{"targets": ["emotion"], "moe_every": 2, "expert_mlp_ratio": 0.25, "optimizer": "adamw"}
Rows from block 2, named by matrix and row number. Rows with one number belong to one attention dimension. Each number is 128 + 32 x the weight over its row's rms, rounded and kept within 0 to 255. All counts start at 0. After the name is the row's rms in percent of the matrix's.
# q: attention query (model.blocks.2.attn.q.weight, 192x192), inputs 0-191
# k: attention key (model.blocks.2.attn.k.weight, 192x192), inputs 0-191
q.17 095 [113 177 161 117 134 141 121 114 124 178  85 119  85 177  73  77 165  81  85 140 175 124 142 130 177 151 134 163  82 109  99 194 129 149  93  85 104  85 188 103 101 109 140 111 146 113 135 139 162 148 119 143 137 131 156 127 146 158 144  80 134 146 120 150 115 181 146 121 134  49 110 102 163 160  90 120 166 148 143 174 156 158 149  65  64 136 136 115  81 116 137 122 114 162 204 195 151 129 129 158  98 121  91 127 161 132 128 170 101 130  68 120  81  97 140 154  90  67 107 104 105 134 103 159 178 119 130  83 112 155 123 157 163 116 123  52 135 146 143 148 126 154 167 143 127 195  95 145 121 165  86 126 180 113 198  82 156 165 118 182  77 126 112 185 134 163 134  81 139 147 160  73 117  91 170 138 116 121 117 113 160  95 119 120  62 171 118 135 172 138  87 114]
k.17 096 [161 136 157 125 173 152 179 148 107 101 168  86 141 134 156 112 138 120 181 125 119 160  76 161 169 152 145 124 104 107  97 100 140 145 184 129  79 104 151  93 176 127 158 129 108  80 161 152 102 144 150 149 161 149 154 141 174 147 165 133 188 127 148  61 133 149  70 170 156  75 117 122 148 162 126 101 137  76 184 177 101 152 136 100 121 161 181 135 120 140 115 171 110  86 129 144 160 140 119 118 105 125 110 141 148 149 165 110 157 138  82 123  92 170  73  70 154  89 167  84 111  74  72 113  95 157 160  91  97  80 131 177 142 174 103 115  63  90 136 120  88 189 153  99 154 160 108  66 103 165 134 158 143 105 168  98 126  73 169 146  92 119 152 159  94 142 167 108 122 113 121  90 159 108 107 120 142 114 120 105 161 191 193  94 131 140 165 143 155 186 110  43]
q.18 069 [114 178 164 111 137 133 131 116  76 130 109 120  78 143  60  99  86 159 108 114  73 145 127 168 152 175 149 149 122 152  98 154 116 187 146  82 109 111 113 104 142 171 140 134 194 112 150 165 130  97 179 127 154 138 158 156 126 133 135 191 146 156  79  84 122 128  78 177 116  63 113 114 111 179 118 134 129 109 155 144  84 126 155 104 157 116 141 187 163 189 142 140 188 129 185 185 138 166 143  62  99 126 143 143 128 114 140 153 133 103  77  96 111 106 121 115 158 101  99  78  89  97 121 150 118 162 173 130 142 152  92 127 170 162  77  53  95 139 130  63  70 140 134 106 163 125 106 164  79 156 152 161 121  75 180 121  61 153 136 124 129 144 183 173 116  97 141 108 147 141 186 142 137  79  80 149 169 133 177 160 173 128 112  99 160 161 131 146 158 133  77 102]
k.18 093 [115 151 171  72 153 168 160 110  90 132  92 111 106 176 111  78 114 158 122  90 113 130 118 169 159 200 185 145 119 140 102 133 129 135 116 123 130 117 142  86 139 159 183 103 149 158 219 156 180 133 222 133 186 121 148 168 176 148 137 135 158 180 115 126 159 154 135 176 123  48 113 131 123 177 117 134 145 137 118 166 125 130 122 106 133 142 103 140 130 171  80 165 148 118 179 178 129 149 143  73  83  95 150 163 133 150 161 122 133 142 144  97 110 121 119 116 161  81 110  97  45 114  99 184  82 169 145 114 134 169  91  91 169 120  69  88  97 112 126 102 111 146 129 119 141 135 123 135  97 158 132 154 153  78 196  82 114 123  93  92 111 143 208 144  86 131 132 105 139 124 207 102 118 136 142 100 191 146 144 114 165 123 124  83 141 121 117 170 149 160  94 175]
q.36 066 [190 179 102  68 138 155 113 162 130 102 118  43 188  60  71 171 103  71  83 139 119 160 105 123 156 125 150 151 128  96 148 139 119 119 112 123 131 127 107 126  98  85 147 149 147 172  69 136 111  90 112 148 163 150 108 119 123 163 148 121 112 152 174 113 102 115  22  97 136 151 111 128 144 177 140 102 138 190 106 120 102 138 154 159 120  93  91 137 141 156 166 118 112 131 164 115 130 176  96 144 126 122 117 165 136 118 126 120 126 137 110 137 128  83  56 154  94 141 103 151 120 169 150  91 125 149 148 103 111 129 160 198  84 199 136  79 141 101 167 155 167 147 125 206  93 132 108 171 127 180 136 160 100 131 108 127 103 173 164 111 132 114 125 175 131 114 138 135 129 166 138 137 133 214  68 140 135 220 120 102 117  98 126 170 145 133  55 186 123  77 129 148]
k.36 079 [153 101 101 164 127  84 139 120 108 109 147 172 132 139 123 139 104 147 122 159 109  96  81 118 128 182 111 129 112 171 150 144 136 142 154  73 173 140 132 102 129 141 167 177 126 193 103 153  90  99 190 112 153 133 147 151 101  94 156 119 209 138 102 110  98 132 126 132  70 143 198 119  88 105 165 124 108  95 153  80 123 127 173 136 174  68 161  61 167  88 128 161 166 144  87 148  92 146 120  70 142 154  95  70 137  54 128 120 148 114 138 153 119 119 155 174 156 158 206 118  54 136 143  40 116  98 147  99 137 140 158 125 175  75 148  99 142 114 152  79 146  82  92 151 138 118 154 112 149  78 121 125 144 156  79 104 115 150 175 133 139 161 144 115 137  48  64 132 143 178 144 136 172 142 146 147 146 145  71 113 108 123 132 192 131 190 142 159 150 128 130 157]
q.37 054 [162 101 101 140 131 135 162 226  69  48 163  36 137 118 139 147 111 126  95  96 113 149  85 163 124 169 114 115 140 128 124 128 152 173 169 148 101  98 123 115 138 112 156 110 168 152 157 143 139  68 144 153 156 131 109 134 173 115 159 174 170 136 149  67 110 117  60 155 118 149 183 111 120 173 137 143  88 110 120 105 105 120 182 157 164 119 167 141 156 171 120 219 133  87 117  86 140 177 116  77 141 170 148 139 154 100 155 115 145 117 166 125 146 157  63  80 138 129 137 114 126 118 171 124  74 156 128 104 116 169 116 162 124 140 137 118  83 144 145 100 173 117 103 100 174  99 123  99 132 113 118 198 125 142 161 141 138 152 151  64 102 145 168 157 108 108 145 127 157 155 151 129 139 175  91 113  97 188 104  58 141 179 187 105 147 101 146 191 145 157  73 115]
k.37 064 [166 110 107 122 122  89 142 168 160 118 139  91 148 149 121 179 114 169 123 139  97  92 117  85 191 158 101 121 112 178 155 163 128 161 156  98 140 122 121  89 147 133 178 167 134 149 107 123  93  55 192 124 144 143 123 132 116 110 139 142 168 114 148 146 101 100 130 117 137 144 173  97 110 136 154 163 118 125 209  97 104 138 172 149 213  88 161 111 126  98 136 168 141 157  67 161 111 157  92  85 150 150  90 130 132  47 171  51 104 132 100 136 143 117 111 137 135 148 159 105  67 169 155  35  72 143 142 121 123 155 130 101 112 115 149  58 169 116 127 110 140 131 128 147 165 112 165 121 169 108 147 103 164 170  66 111 120 113 131 157 118 137 152  55 136  65  90 133 109 182 148 127 179 147 116 145 191 146  74  78  81 141 192 116 138  83 134 112 121 108 157 107]
q.38 087 [ 52 112 123 143 109 110 115  67 146 200  93 230  96 150 116 109 120 143 127 103 141  97 193 135  81 105 148 154 106 161 136 149 121 104  97 116 125 150 137 170 130 161  88 121 153 104 139 100 164 146 107  93  83 114 130 116  76 131  97 100  90 116  78 190 158 134 219 123 147 125  93 128 133  85  95 183 130  99  96 155 161 126 116  98  93 148 143 111 112  95 125  97 146 180  99 160  86 128 136 148 122 103 127 110 127 148 115 153  86 118  67 142 125 127 212 176  99 117 116 116 145 148 126 161 175 114 122 128 145 112 104  64 161  74 132 160 178 155 101 125 151 106  88 125  93 156 117 180 105 133 143  66 133 122 103  90 117 112  89 134 127 163 102 103 163 172 113 124 129  77  63 158 100  60 147 160 171  55 159 162 111  81 104 119 121 122 144  48 113 112 151 115]
k.38 089 [ 91 171 155  91 100 171  99 130  97 160  70 105 108 140 118 100 148 104 142 119 178 152 166 146 110  75 131 121 163 103 127 130  96 106  98 195  96 127 127 150 127 120  76  65 129 110 152 133 208 154  65 122 100 110 111 124 139 155  96 119  93 144 146 169 165 110 122 118 118 120 102 165 157 135  90 151 155 169  95 169 153 106 112 127  64 169  94 192  78 152 101  97  94 114 191 108 135  91 144 195 105 105 177 186  98 217 116 148 100 143  95 126 131 120 118 101  98  83  68 121 193 130 129 204 147 138  76 144 131 163  93 129  76 158 112 129 119 140  76 159 105 165 144 114 115 133 107 131 110 147 123 154 113  94 178 158 143 147  68 142  80 112  98 167  94 178 132 133 133 108 125 117  37 113 120 106  99  89 171 118 155 109  97  69 128 121  92 111  99 127 145 111]
q.39 084 [111 138 133 138 131 126 116 138 135 116 111 189 141 132 116 114 143 149 113  93 170 100 203 125 110 116 146 164 111 141 149 101 135  91 133 104 141 143 129 137 100 123 101 112 121 173 184 102 161 147  99  90  90 144 122 111 129 154 134  91 115 146  83 151 148 165 187 135 138 137  85 122 148  80 133 251 175  97 134 139 178 131 122 101  83 120 134 107  97 116 142  95 139 196  77 159  95 151  97 161 124  48 125 100 130 128 140 139 144 102  91 109 147 125 182 136 116  95 101 141 146 150 158 140 145 110 115 136 178  75 129  57 125  81 136 179 193 144 128 151 173 114  98 169  88 151 108 143  94 139 120  51 127 132  60 102 148  98  62  97 100 151 156  45 185 171 168 111  90  86 125 140 113 117 161 160 174  88 151 174  74  94 153  95 118  94 113  54 115 114 130 103]
k.39 073 [ 92 156 113  96 102 176  84  68  93 156  79 148  92 116 114  84 154  67 105 160 193 157 111 142 122  85 135 120 172 107 145 170 127  91  50 170 126 138 131 140 119 112  60 123 159  83  96 110 176 166  64  99 104 114 109 133 107 135  96 125  33 142 114 165 149  78 126 113  93 134 111 158 140 119 105  72 131 160  97 162 154 104  84 146  71 144  90 176  89 163 101  78 104 110 201 118 112  94 151 196 115 123 152 149 111 197  80 173 134 133 119 145 138 107 142 152 113 128  69 142 190 112 128 169 178  91 108 156 120 130 130 135 112 122 119 143 133 165  98 152 120 136 130 103  83 101 130 120 121 139 133 150 109 108 156 136 130 177  89 161 116 121  74 180 126 155 125 106 156 127 144 117  31 106 144 110  84 134 137 112 169 122  60 174 128 144  80 103 122 143 123 151]
q.40 120 [153 117  97 121 140 198 135 129 157 100 161  89 174 103 138 163 129  93 136 100  76 164 119 131 116 159 114  79 163 134 110 142 146 135 149 150 147 107 149 104 137  83 175 165 138 103 120  82  65 148 123 190 158 159 159 164 125  99 139 139 162 132 167 115 138 142  69 100 169 144 161 119 159 210 198 121  92 119 135  87  76 148 137 133 166 119 161 137 144 149 118 146 122 131  76  90 186 200  69  86 126 109 118 178 156 135 146 142 161 179 111  47 102 151  73 127 135 166 104 142 161 149  92  71 123 180 158  95  84  98 124 119 115 180 128 131 123  82 151 164 155  83 159 150 127  86 129 118  92 148 118 138 119 139  93 155 106 131 125 165 193  75 136 106  81 111 137 114  89 115 134 136 180 136  61  96 143  94 151 141  97 125 178 182 136 141 110  84 157  92 125  54]
k.40 106 [139 114 122 139 103 161 108 126 148 123 116 166 159 145  97 130 185 111 126 106 149 135 146 107  98 135 116  81 147 156  85 139 165  76  95 127 138  60 188 102  88  76 154 169 149 115 113  67 123 163 114 179 161 161 191 148 149 138 172  67 120 140 171 135 146 177 117 116 195 102 129  96 199 150 155  90 151 139 139 129 145 175 135  82  91 108 129  84  93 111  87 133  78 158 136 162 168 137  60 157 142 122 108 123 179 142 142 147 145 196  99  93  77  88 129 146  66 158 107 176 124 156  89 112 138 130 153  75  67 100 170 149 148 107 152 149 145 104 156 211 157 140 165 156 109 165  98 117 136 183  66 118 163 152 107 110 172 138 116 141 145  67 133  97 102 110 142  81  98 118 132  90 142 152 119 112 125 131 140 193 108 111 114 152  57 164 115  92 167  93 144 114]
q.41 102 [109 101 140 136 177  98 133  44 160 186 138 152 112 155 140  88  94 139 109 146  81  95  99 122 212 169 149 140  87 139  97 137  96 231 182  82 149 147 133 108 166 164 149 132 169 156 140 172 102 148 188 105 139 161 144 136  88 110 131 144 191 147  99  96  81 157 165 141  94  42 147 116  95 122  89  98 113 109 168 139 120 144 147 116 162  99 132 100 152 113 148 146 186 147 145 128 128 126 160  74 106 157  81 105 137  72 102 101 117 101 135 148 103 190 130 133 157  96 181  80  64  96 109 123 108 152 139 109 151 145 115 110 176 104 109  96  85 143 136  70 108 135 120 106 177 128  90 107 121 117 115 144 174 137 122  85 104 129 108 168 147 176 113 134 151  84 101 140 124 163 143 113 174  47 107 147 147  82  85  74 128 112 181 142 125 162 163 159 175 130 118 126]
k.41 087 [170 103 125 155 128 152 110 161 172  89 146 135 145 132 125 164 148 125 133 132  95 117 138  94 124 143 104 102 138 194  98 124 164 136 130 114 148  74 160 102 113  84 168 177 121 158  94  71  37 178 144 171 151 193 179 140 150 147 191 114 156 145 171  90 109 180 104  97 171  98 159  95 158 158 182 118  95 131 154 105  85 163 166 127 150  89 146  92 144  95 110 140 103 157  66 147 168 177  67 120 149 137  90 115 185  90 152 107 204 181 113 109 100 119 134 118 119 171 151 159  88 166 107 111 132 140 158  51  72  88 166 129 133  92 149 140 133 103 206 167 165  94 142 149 146 142  92 117 155 170  91 122 144 164  97 136 139 117 150 132 157  73 151 112 114  78 176 100 117 114 134 111 181 158 117 130 125 127 112 165  93 126 164 168  92 118 123  99 168  98 126  81]
q.42 119 [106 151 113 111 102 176 124 104 137 154 126  49 149 109 137 162 127  93 116 122 106 176 177 133  95 103 112  67 175 103 135 170 116 155 131 181 101 147  93 144 134  90 122 153 183 120 116 114 132 133  88 145 107 125 124 149 105  90 124 145  99 122 214 150 152  55 125 135 117 163 142 138 135 190 159 142  88 164  79 111  53  97 115 168 145 139 103 191 145 167 106 102  79 108 123  61 144 154 123 116 126 172 172 198 105 171 114 135  89 170 142 110 147 200  76 118 182 130 102 132 190 130 116 107  87 145  78 132  87 169 103 134  55 200 125 155 120 147 111 157 103 165 170 140 148  70 133 136  77 134 136 147 105 114  99 168 119 141 101 109 169  92 115 114  79 116 161 162 122 150 103 132 115 138  70  84 143  83 171 131 114 105  96 110 134  71 125 147  98  80 147 118]
k.42 069 [132 152 117 134 113 104 132  77 105  91 146 244 177 136 144 131 151 137 129  62 129 150 112 173 111 145 125 142 131 178 154 133 147  65 128 143 138 113 147 116 117 107 132 171 151 200  77  60 109 124 187 148 153 104 142 134 126 134 137  94 101 121  68 100 138 147 112 141 152  92 130 106 136  99 186  90 103 116 153 113 167 145 158 134 107 159 130 105 120  93 127 145 135 136 174 183 120 142  57 131 152  87 126 100 152  99 115 144 104 140  84  92 115  83 158 137 104 196 175 141  82 133 133  69 111 127 200 167  91  98 148 117 188  76 142 131 103 128 104 132 188 177 123 160  81 164  76 174 121 151 127 125 135  89 120  80 145 140 170  94 125 120 108 127 123  58 132 108 127 135 100 127 150 137 150 141 132 156 207 220 140 125  97 125 118 160 126  49 116  83 115 168]
q.43 143 [ 83 149 134 106 120 133 166  97  83 169 159  95 114  93 198 158 109 130 184 115  97 183 123 159  93 125 112 106 155 129 127 105 100  78 170 173  97 155  88 144 189 149 124 110 108  62 141 157 159  77 138 140 123  76 103 113 119 111  98 174  88  99 139 111 148  73 115 156 132 169 126 160  96 174 137  66  98 118 110 135  97 110  79 168 159 160 113 193 158 159 108 119 117  60 160  78 141 135 156 101 100 148 175 171  97 167 106 107  76 137 133 132 155 124  90  76 138 131 137 106 153 101 112 130  93 155 108 158 118 128  78 154  89 200 103 141  87 113  73 111  88 153 124  84 178  91 186 168  89 117 155 136  95 105 154 161 100 103 123  93 122 120  89 124  99 118  84 167 155  70  80 152 113 118  90  97 133  94 192 155 162 151  88 114 161  84 177 124 102 153 151 114]
k.43 096 [160 154 145 108 154 159 115 190 173 119 171 116 170 136 127 151 123 122 133 123 111 120 142 124 154 154 175 166  58 180 118  91 148 136 132  84 138 111 134 113 148 110 157 173 139 130 155 125  55 165 136 151 163 195 158  92 138 197 175 139 138 110 187  88 131 140 134 123 206 100 102 104 140 144 153 127 157 154 117 129 138 152 124 119 133 105 116 103 145 124 165 120 126 163  96 160 150 221  86 130 130 133  90 160 169  89 166  86 199 146 132 104 117 123 112 109  50 135 136  98  72 159 108 168 120 178 134  95 113 105 143 144 111 133 119 193 113  83 203 148 148 124 147 125 182 156  98 150 217 204 115 115 140 136 126  82 114 116  90  99 183 130 153  67 133 102 187 131 103 108 142 101 165 144 117 183 174 105 115 144  99 151 152 143  93 101 113 162 163 124 142  74]
q.44 096 [ 80 157 120 106  87 130 111  98 153 166  61 182 106 102  88  91 135 155  70 117 138 102 206 133  78  99 154 149 120 124 169 165 111 141  61 119 155 147 113 154  67 118 101 102 169 166 135  94 190 163  91  97  95 127 110 102 128 138 120 113  95 171 121 180 155 136 191 117 120 101  82 148 146  88  84 209 129 157 110 140 152  98 130 112 106 131  68 102  85 134 124  96 125 184 126 153  74 116 127 174 119 121 147 108  97 141 143 175 122 107 118 127 160  94 195 158 117 127  94 143 145 176 172 172 159 123  65 168 173 155 112 103 163  89 132 126 206 149 116 154 174  98  94 164  82 132 109 150 127 133 147  89 114 142 109 120 142 157  54 120 115 141 130 114 150 119 143 127 142 118 118 151  63 134 157 149 158 125 153 158  79  64  97 105 132  84  64 122  87  96  97 157]
k.44 096 [109 111 127 138  78 100 147  91  58 129 110 187 101 124 129  80 134 151 113 120 132 137 110 141  69 129  80  96 197  71 170 138 103 115  98 191 155 157 114 131 113 127 112  96 106 162 131 131 196  73 149 111  93 109 115 168 119  53  89 122 115 159 103 129 134  84 114 137  42 171 162 162 127  88 107 123 105  88 145 116 110 111 130 152 129 152  82 150 138 131  83 135 115 122 192 114 105  73 138 111 100 118 177 109  90 155 104 157  97 143 131 159 147 126 162 142 194 151 104 159 154 121 154  98 124  62  95 160 136 116 118 100 140  97 134  53 149 163  90 116 139 133 115 137  52  76 153 106  58  65 145 114 135 124 124 163 138 168 136 161  82 105 108 158  83 111  84 141 148 150 136 157  68 149 143  75 116 174 140 138 117  98  99 117 122 146 117  68 112 112 130 224]
q.45 089 [134  73 116 170 153  95 145 151 133  97 176 169 163 165 101 112 139  92 142 151 103 129  67 111 148 143  90  85 142 119 114 133 170 159 122 110 183 110 163  95 144 105 145 193 172 159 121 108  63 150 175 136 138 183 161 159 116  91 154 119 155 141  85  87  98 166  79 112 106  97 182 106 113 139 153 100 107  75 148 109 111 148 143  93 151 115 184 101 151 110 121 123 132 130  65 122 136 129 120 111 134 106 119  80 148  97 120 130 155 154 121 122  98 151 115 146 176 132 165 160 117 100 133  57 173 101 214 108  89  54 160  94 158 102 122 126 124 127 145 113 134  90 140 156 119 100  59 106  96 102 133 176 163 146  94 127 109 131 208 136 133 100 143 137 115 124 179 103 121 136 120 128 176 129  86 112  90 186  85 129 114 153 200 199  96 192 190  64 160  96 104 109]
k.45 082 [120 167 177  65 102 189 113  92 134 136 122 110 148 135 132  89 157  82 137 126 191 178 118 151 132  85 166 132 125  78 121  88 118  82  82 150  93 138 133 121 102 125  84 123 127  78 112  94 156 174  49 146 105 102 130 118 139 149 104  87  49 119 154 139 172 109 127 127 175 160  65 149 155 119 108 116 159 155 110 180 180 127  91 111  46 192 101 171  78 155 121 111  95 101 174 125 141  69 123 213 103 103 140 141 123 201 123 140 116 135 135 101 110 132 116 114  87 115  77 149 210 104 104 153 163 143 121 151 119 114 128 157  94 144 108 201 120 143 110 169  97 159 139 135  72 155 145 155 125 179 130 138 132  89 154 123 148 113  92  91  90 118 109 160 101 210 148 102 105  95  98 128  79 102 177 116  76 108 158 155 138 114 115  93 111 131 106 120 129 135 124 144]
q.46 085 [147 138 162 129 149 124 168 182  70 109 183  82 126 147 131 123 124 159 170 130 117 169  81 159 161 173 100  95 155 115 115  95 145 182 175 143 116 131 109  94 167 144 140 137 133 144 163 160 123 103 198 148 157 154 120 171 168  85 146 165 149 141 166  65 110 109  82 188  88 109 195 135 101 169 131  64 129 114 149 124 107 130 121 167 200 147 142 150 141 123 116 176 121  79 181 121 129  89 167  82 113 148 154 129 111  99 119  95 125 132 178 128 107 185  74  93 154 110 155 133 110  87 115 107  62 147 167 135 117 117 129 131 115 152 105 113  61 124 112  72  74 164 147 101 187 107 143  93 143  77 142 181 145  90 163 143 121 102 151  96 115 106 161 129  86  93 157 141 112 180 150 107 140 164 115  73 127 188  95  92 163 180 136  90 151 137 170 188 137 166 109 180]
k.46 058 [147  91  98 122 122 153 135 170 162 101 162  71 216  99 155 202 122 183 151 116 110 143 117 105 110 121 163 130  99 149 108  61 154 134 207 105 118 114 141 129 133 119 155 159  73 104 134 111 102  80  88 151 148 114 129 108 144 137 136 141 139 113 170 130 144 154 114 106 171 189 134 128 156 165 167 155 120 130 170 119 133 145 123 125 139  84 147 117 127  89 164 146 130 115  15  90 182 161 113 133 173 172 122 141 142 110 157  44 125 115 198  97 121 142  97 103 103 123 165 153 150 130 115  84 112 140 174 135  72 108 130 125  65 165 129 170 114 113 152 130 152  79 150 153 132 142 181 151 151 171 133 132 124 161 112 129 129  58 196 117 164 137 155 105 140 156 168 136 103  49 111 126 175 185 144 132  87 117 141 115  85 158 179 146 130  72 162 127 132 104 131  57]
q.47 087 [ 75 107 118 148 125 107 116  55 173 188  81 240 123 135 114 118 119 163 118 122 122  83 184 106  99 108 152 144 106 157 141 143 120 106 110 102 152 134 137 155 101 142  98 129 137 116 143  95 151 151 120 104  98 117 129 112  88 145 100 106 108 127  71 195 142 149 215 111 153 119  98 139 126  66 103 185 113  90 136 155 156 122 108  98  89 137 143  95 108 104 131  92 153 178  81 154  93 132 122 166 116 105 118 102 110 140 123 164 103 108 108 128 137 131 222 153 109 123 121 140 140 154 139 135 183 138 120 134 145 101 105  66 182  73 132 148 178 135 106 137 177  95  91 129  96 133 111 165 106 144 137  63 125 139  86  88 123 114  47 137 135 155 110  82 170 168 132 135 128  89  69 152 103  51 134 142 177  54 149 159  79  78 112 136 118 115 139  49 112 108 137  97]
k.47 090 [ 92 157 145  75  88 172 113 115 104 166  92 108  88 139 137 106 163 101 118 123 172 161 149 148 105  77 131 117 170  93 122 140 105 105  89 183  92 129 115 142 133 124  71  73 135 106 149 118 199 144  54 125  94 104 108 119 134 157  76 110  77 138 143 151 160 104 138 122 126 130  94 158 139 133 102 145 142 168  98 167 148 102  97 120  68 163  91 191  70 159 103  69  75 116 200 118 128 108 145 202  98 109 165 191 103 212 111 162 109 144  96 138 140 120 121 107  93  90  81 140 198 134 122 187 146 128  77 156 132 143  98 146  77 158 112 118 127 156  89 182 126 174 144 107 114 137 106 130  99 140 127 139 123  93 171 160 143 157  95 120  98 102  90 168 124 187 119 121 130 117 117 120  42 112 125 101 131 100 195 127 163 104  69  74 126 129 102 115 102 139 137 113]
q.48 175 [142 178 175  52 157 173 161  95  99 121 155  62 114 141 163 110  96 132 155  79  94 169 105 184 119 163 207 162 112 145 126  89 121 128 143 147  93 162  99 119 175 178 162  91 162 128 160 167 162 127 158 126 163 119 128 108 151 177 127 166 121 103 132  94 177 105 120 179 153 146  61 130 109 161 135 133 150 112 105 162 129 109  80 133 138 152 121 161 145 193 138 139 167 107 136 118 122 167 123  86  64  93 168 176 117 166 154  85 125 105 181 100 136 146 100  85 155  99 131  60 100  98 112 176 109 187 157 146 153 112  75 154  87 173  63 170  97 104 138  91  85 166 116  93 155 102 113 170 109 153 175 159 130  82 158 110  95 107 104  72 121 175 151 132 102 138 142 140 115  78 143 129 131 109 106 142 184 111 169 127 164 137 114  68 164  95 146 145 120 163 150 119]
k.48 137 [ 97 121  86 163 122  71  80 179 159 160 102 120 121  93 131 184 101 170  90 164 143  51 176  94 120  78 119 161  87 166 175 161 110 189 154  86 149 143 104 153 119 118 101 113  92 146 115 134 135 108  95  94 101 118  97  88 118 144 119 139 144  96 126 178  58 104 147  81 103 142 129 139 109  70 124 188 113 170 127  88 141 105 137 155 145  50 106 122 151  68 176  95 140 154  98 136  94 165 141 150 177 226  99 117 110  63 123 141  92  97 101 169 161 106 176 153 101 145 154 118 105 183 171 144 109  98  76 123 154 177 122 121 133 112 182  93 167 167 114 118 165 119 111 119 136 162 167 146 182 120 131  66 110 173 114 131 125 130 115 158 139 152 117  88 177  90 124 162 155 134 110 137 113 145 127 181 138 100  94  93 110  82 146 124 129  61  97 139 109 121 147 101]
q.49 142 [159 105 104 152 102 122  64 139 173 114 126 164 140 130 106 152 159 162  83 143 169  81 175  86  92 119 128 142 100 139 140 156 158 148 106 101 147  77 145 139  81  98 116 144 126 173 113  77 121 144 112 119 108 161 143 116 147 133 165  79 152 127 190 143 114 146 161 101 136 151 122  99 161  92 133 188 141 180 123 103 155 148 181 125 103  84 102  70 107  70 160 111  95 203 124 168 121 146 102 165 192 187  86 116 154  74 133 136 129 130 127 160 131 137 169 161  93 164 140 144 109 185 149 127 127  96  91  88 124 159 182 132 128  64 189 153 168 151 158 163 146 154 162 152  72 157 123 105 187 161  83  57 159 184  76 107 196 164 121 152 139 122 136  83 166  97 161 116 113 172 132  96 127 163 165 153 111 145  97 175  86  97 122 121  76 123 105  93 142 106 156 157]
k.49 143 [137 142 157  83 153 160 177  91 110 120 182 116 162 147 144 149 148 193 157  65 116 138 104 158 132 194 151 131 105 167  76 107 142 132 189 104 110 104 151  81 155 134 196 124 119 138 166 111 127 113 191 175 193 138 172 142 162 142 139 127 179 119 137 127 148 151 121 164 192 133 123  98 149 177 163 108 126  77 164 152 128 181 119 100 122 150 152 107 120 122 121 184 125 118 142 149 183 146  95  87 111 128 113 164 157 127 160  61  90 154 136  88  72 150 100  81 129 112 164 122  58 126  69 101  80 165 159  93  98  99 112 142 121 129 108 129  81  79 122 130 124 162 165 143 169 141 154 129 138 188 109 102 183 120 115  65 134  73 105  85 102 117 172  88  90 114 130  98  94 127 141  94 191 151 136 121 173 117 136 150 133 153 155  91 101 112 183 121 172 143 193 166]
q.50 075 [147  78  76 179 108 107 117 118 133 111 179 140 203  96 123 165 123 106 100 119 128 113 113 117 159 132 116 111 114  95 134 170 155 196 151  66 155 120 130 140 111  99 140 174 163 142 113  91  58  98 126 160 106 150 132 161 100  73 142 102 195 126 156 135  73 134  82  96 129 159 160 118 119 133 150 134  90 136 164  73 109 131 198 152 157  80 162 100 170  85 150 139 134 141 124 118 137 144 136 111 178 182  80  95 127  83 117 120 117 138 108 137 141 157 139 168 138 163 182 167 126 140 142  21 120 102 141  94  89 153 159 128 123 133 165  65 120 151 140 124 106 165 120 183 120 125 130  87  90 102  91 119 131 121  43 118 153 159 198 146 152 123 129 132 160 109  85 160 119 181 103 140 189 141 159 129 106 117 101 117 104 132 194 156 111 232 151 102 131  85 107 133]
k.50 088 [112 155 189  74 154 150 163 134 120 146 109  57 136 138 134 145 136 196 140 102 159 113 121 155 147 146 172 158  98 157 105  82 128 143 180 121  91 121 139  99 159 148 164  94 113 107 195 140 173 135 144 146 170 124 150 114 174 176 131 118 166 127 133 154 132 140 137 156 159 124  92 126 150 153 122 152 179 158 117 183 167 159  92  85  95 144 135 138  93 163 139 153 118 125 139 162 159 125 133 146  96 164 147 188 139 156 154  62  85 127 130 117  95 152 112  82 116  26 139 116  95 113 108 177  89 168 127  98 108 183 115 156 109 152  79 121  74 108 124 130  89 181 161 112 195 178 158 115 160 176 142 101 177  96 158  70 118  52  74 125 100 140 155 119 103 164 146 108 110 124 135  99 127 154 146 128 136  91 118  89 149 162 152  42 117  65 157 174 150 178 151  90]
q.51 073 [164 125 102 128  84 147  87 106 190 161  56 139  88  97  95 139 137 104  99 131 124 100 201 107 112 116 141 136 141 133 154 188 116 123  74 122 143 107 139 152  72  83 116  89 163 140 120  75 130 121  85 128 124 128 120 118 115 168 141  86  88 146 107 200 144 157 128  50 163 134  90 142 156 108 131 204  86 194  88 126 117 106 156 110 112 101  88 105 131 143 125 112 126 178  87 127  98 169  66 163 124 148 129 146 116 134 145 184 144 142  92  95 152  58 187 146  88 138  79 151 158 186 169 165 172 118 119 140 145 187 151 117 128 135 122  73 196 156 123 192 197 106  93 176 104 145 145 174 105 177 122 104  99 161 117 146 121 177 104 149 115 108 112 138 152 124 103 123 121 112 127 151  97 134 124 157 126 123 168 119  87  81 126 165 137  89  59 132 102  95  93  84]
k.51 101 [100 148 143  79  83 167 146  93 107 143 114  85 148 110 160 135 150 114 152 104 156 178 121 152 107  69 143 119 155  90 128 146 108  99 132 183  65 128 122 158 136 131  76  72  85  75 118 124 182  96  29 131 109  82 115 104 149 158  87 120  90 122 157 129 153  99 127 103 151 170  68 157 155 140 116 124 137 136 144 173 133 113  90 129  72 159 123 198  73 177 113 110  95  93 160 105 137 105 126 208  96 143 174 197  96 211 138 121 101 149  99 119 131 132 107  98  97 112  70 138 204 114 131 137 132 127 121 148 114 144 110 196  70 172 103  94 108 113 118 171 103 195 154 143 124 156 140 151  93 172 146 156 110  94 154 162 139  91 132 129  84 103 106 154  95 184 126 125 125  85  94 113  74 145 131 114 103 127 184 117 141 147 103  76 148  99 125 113  98 127 156 102]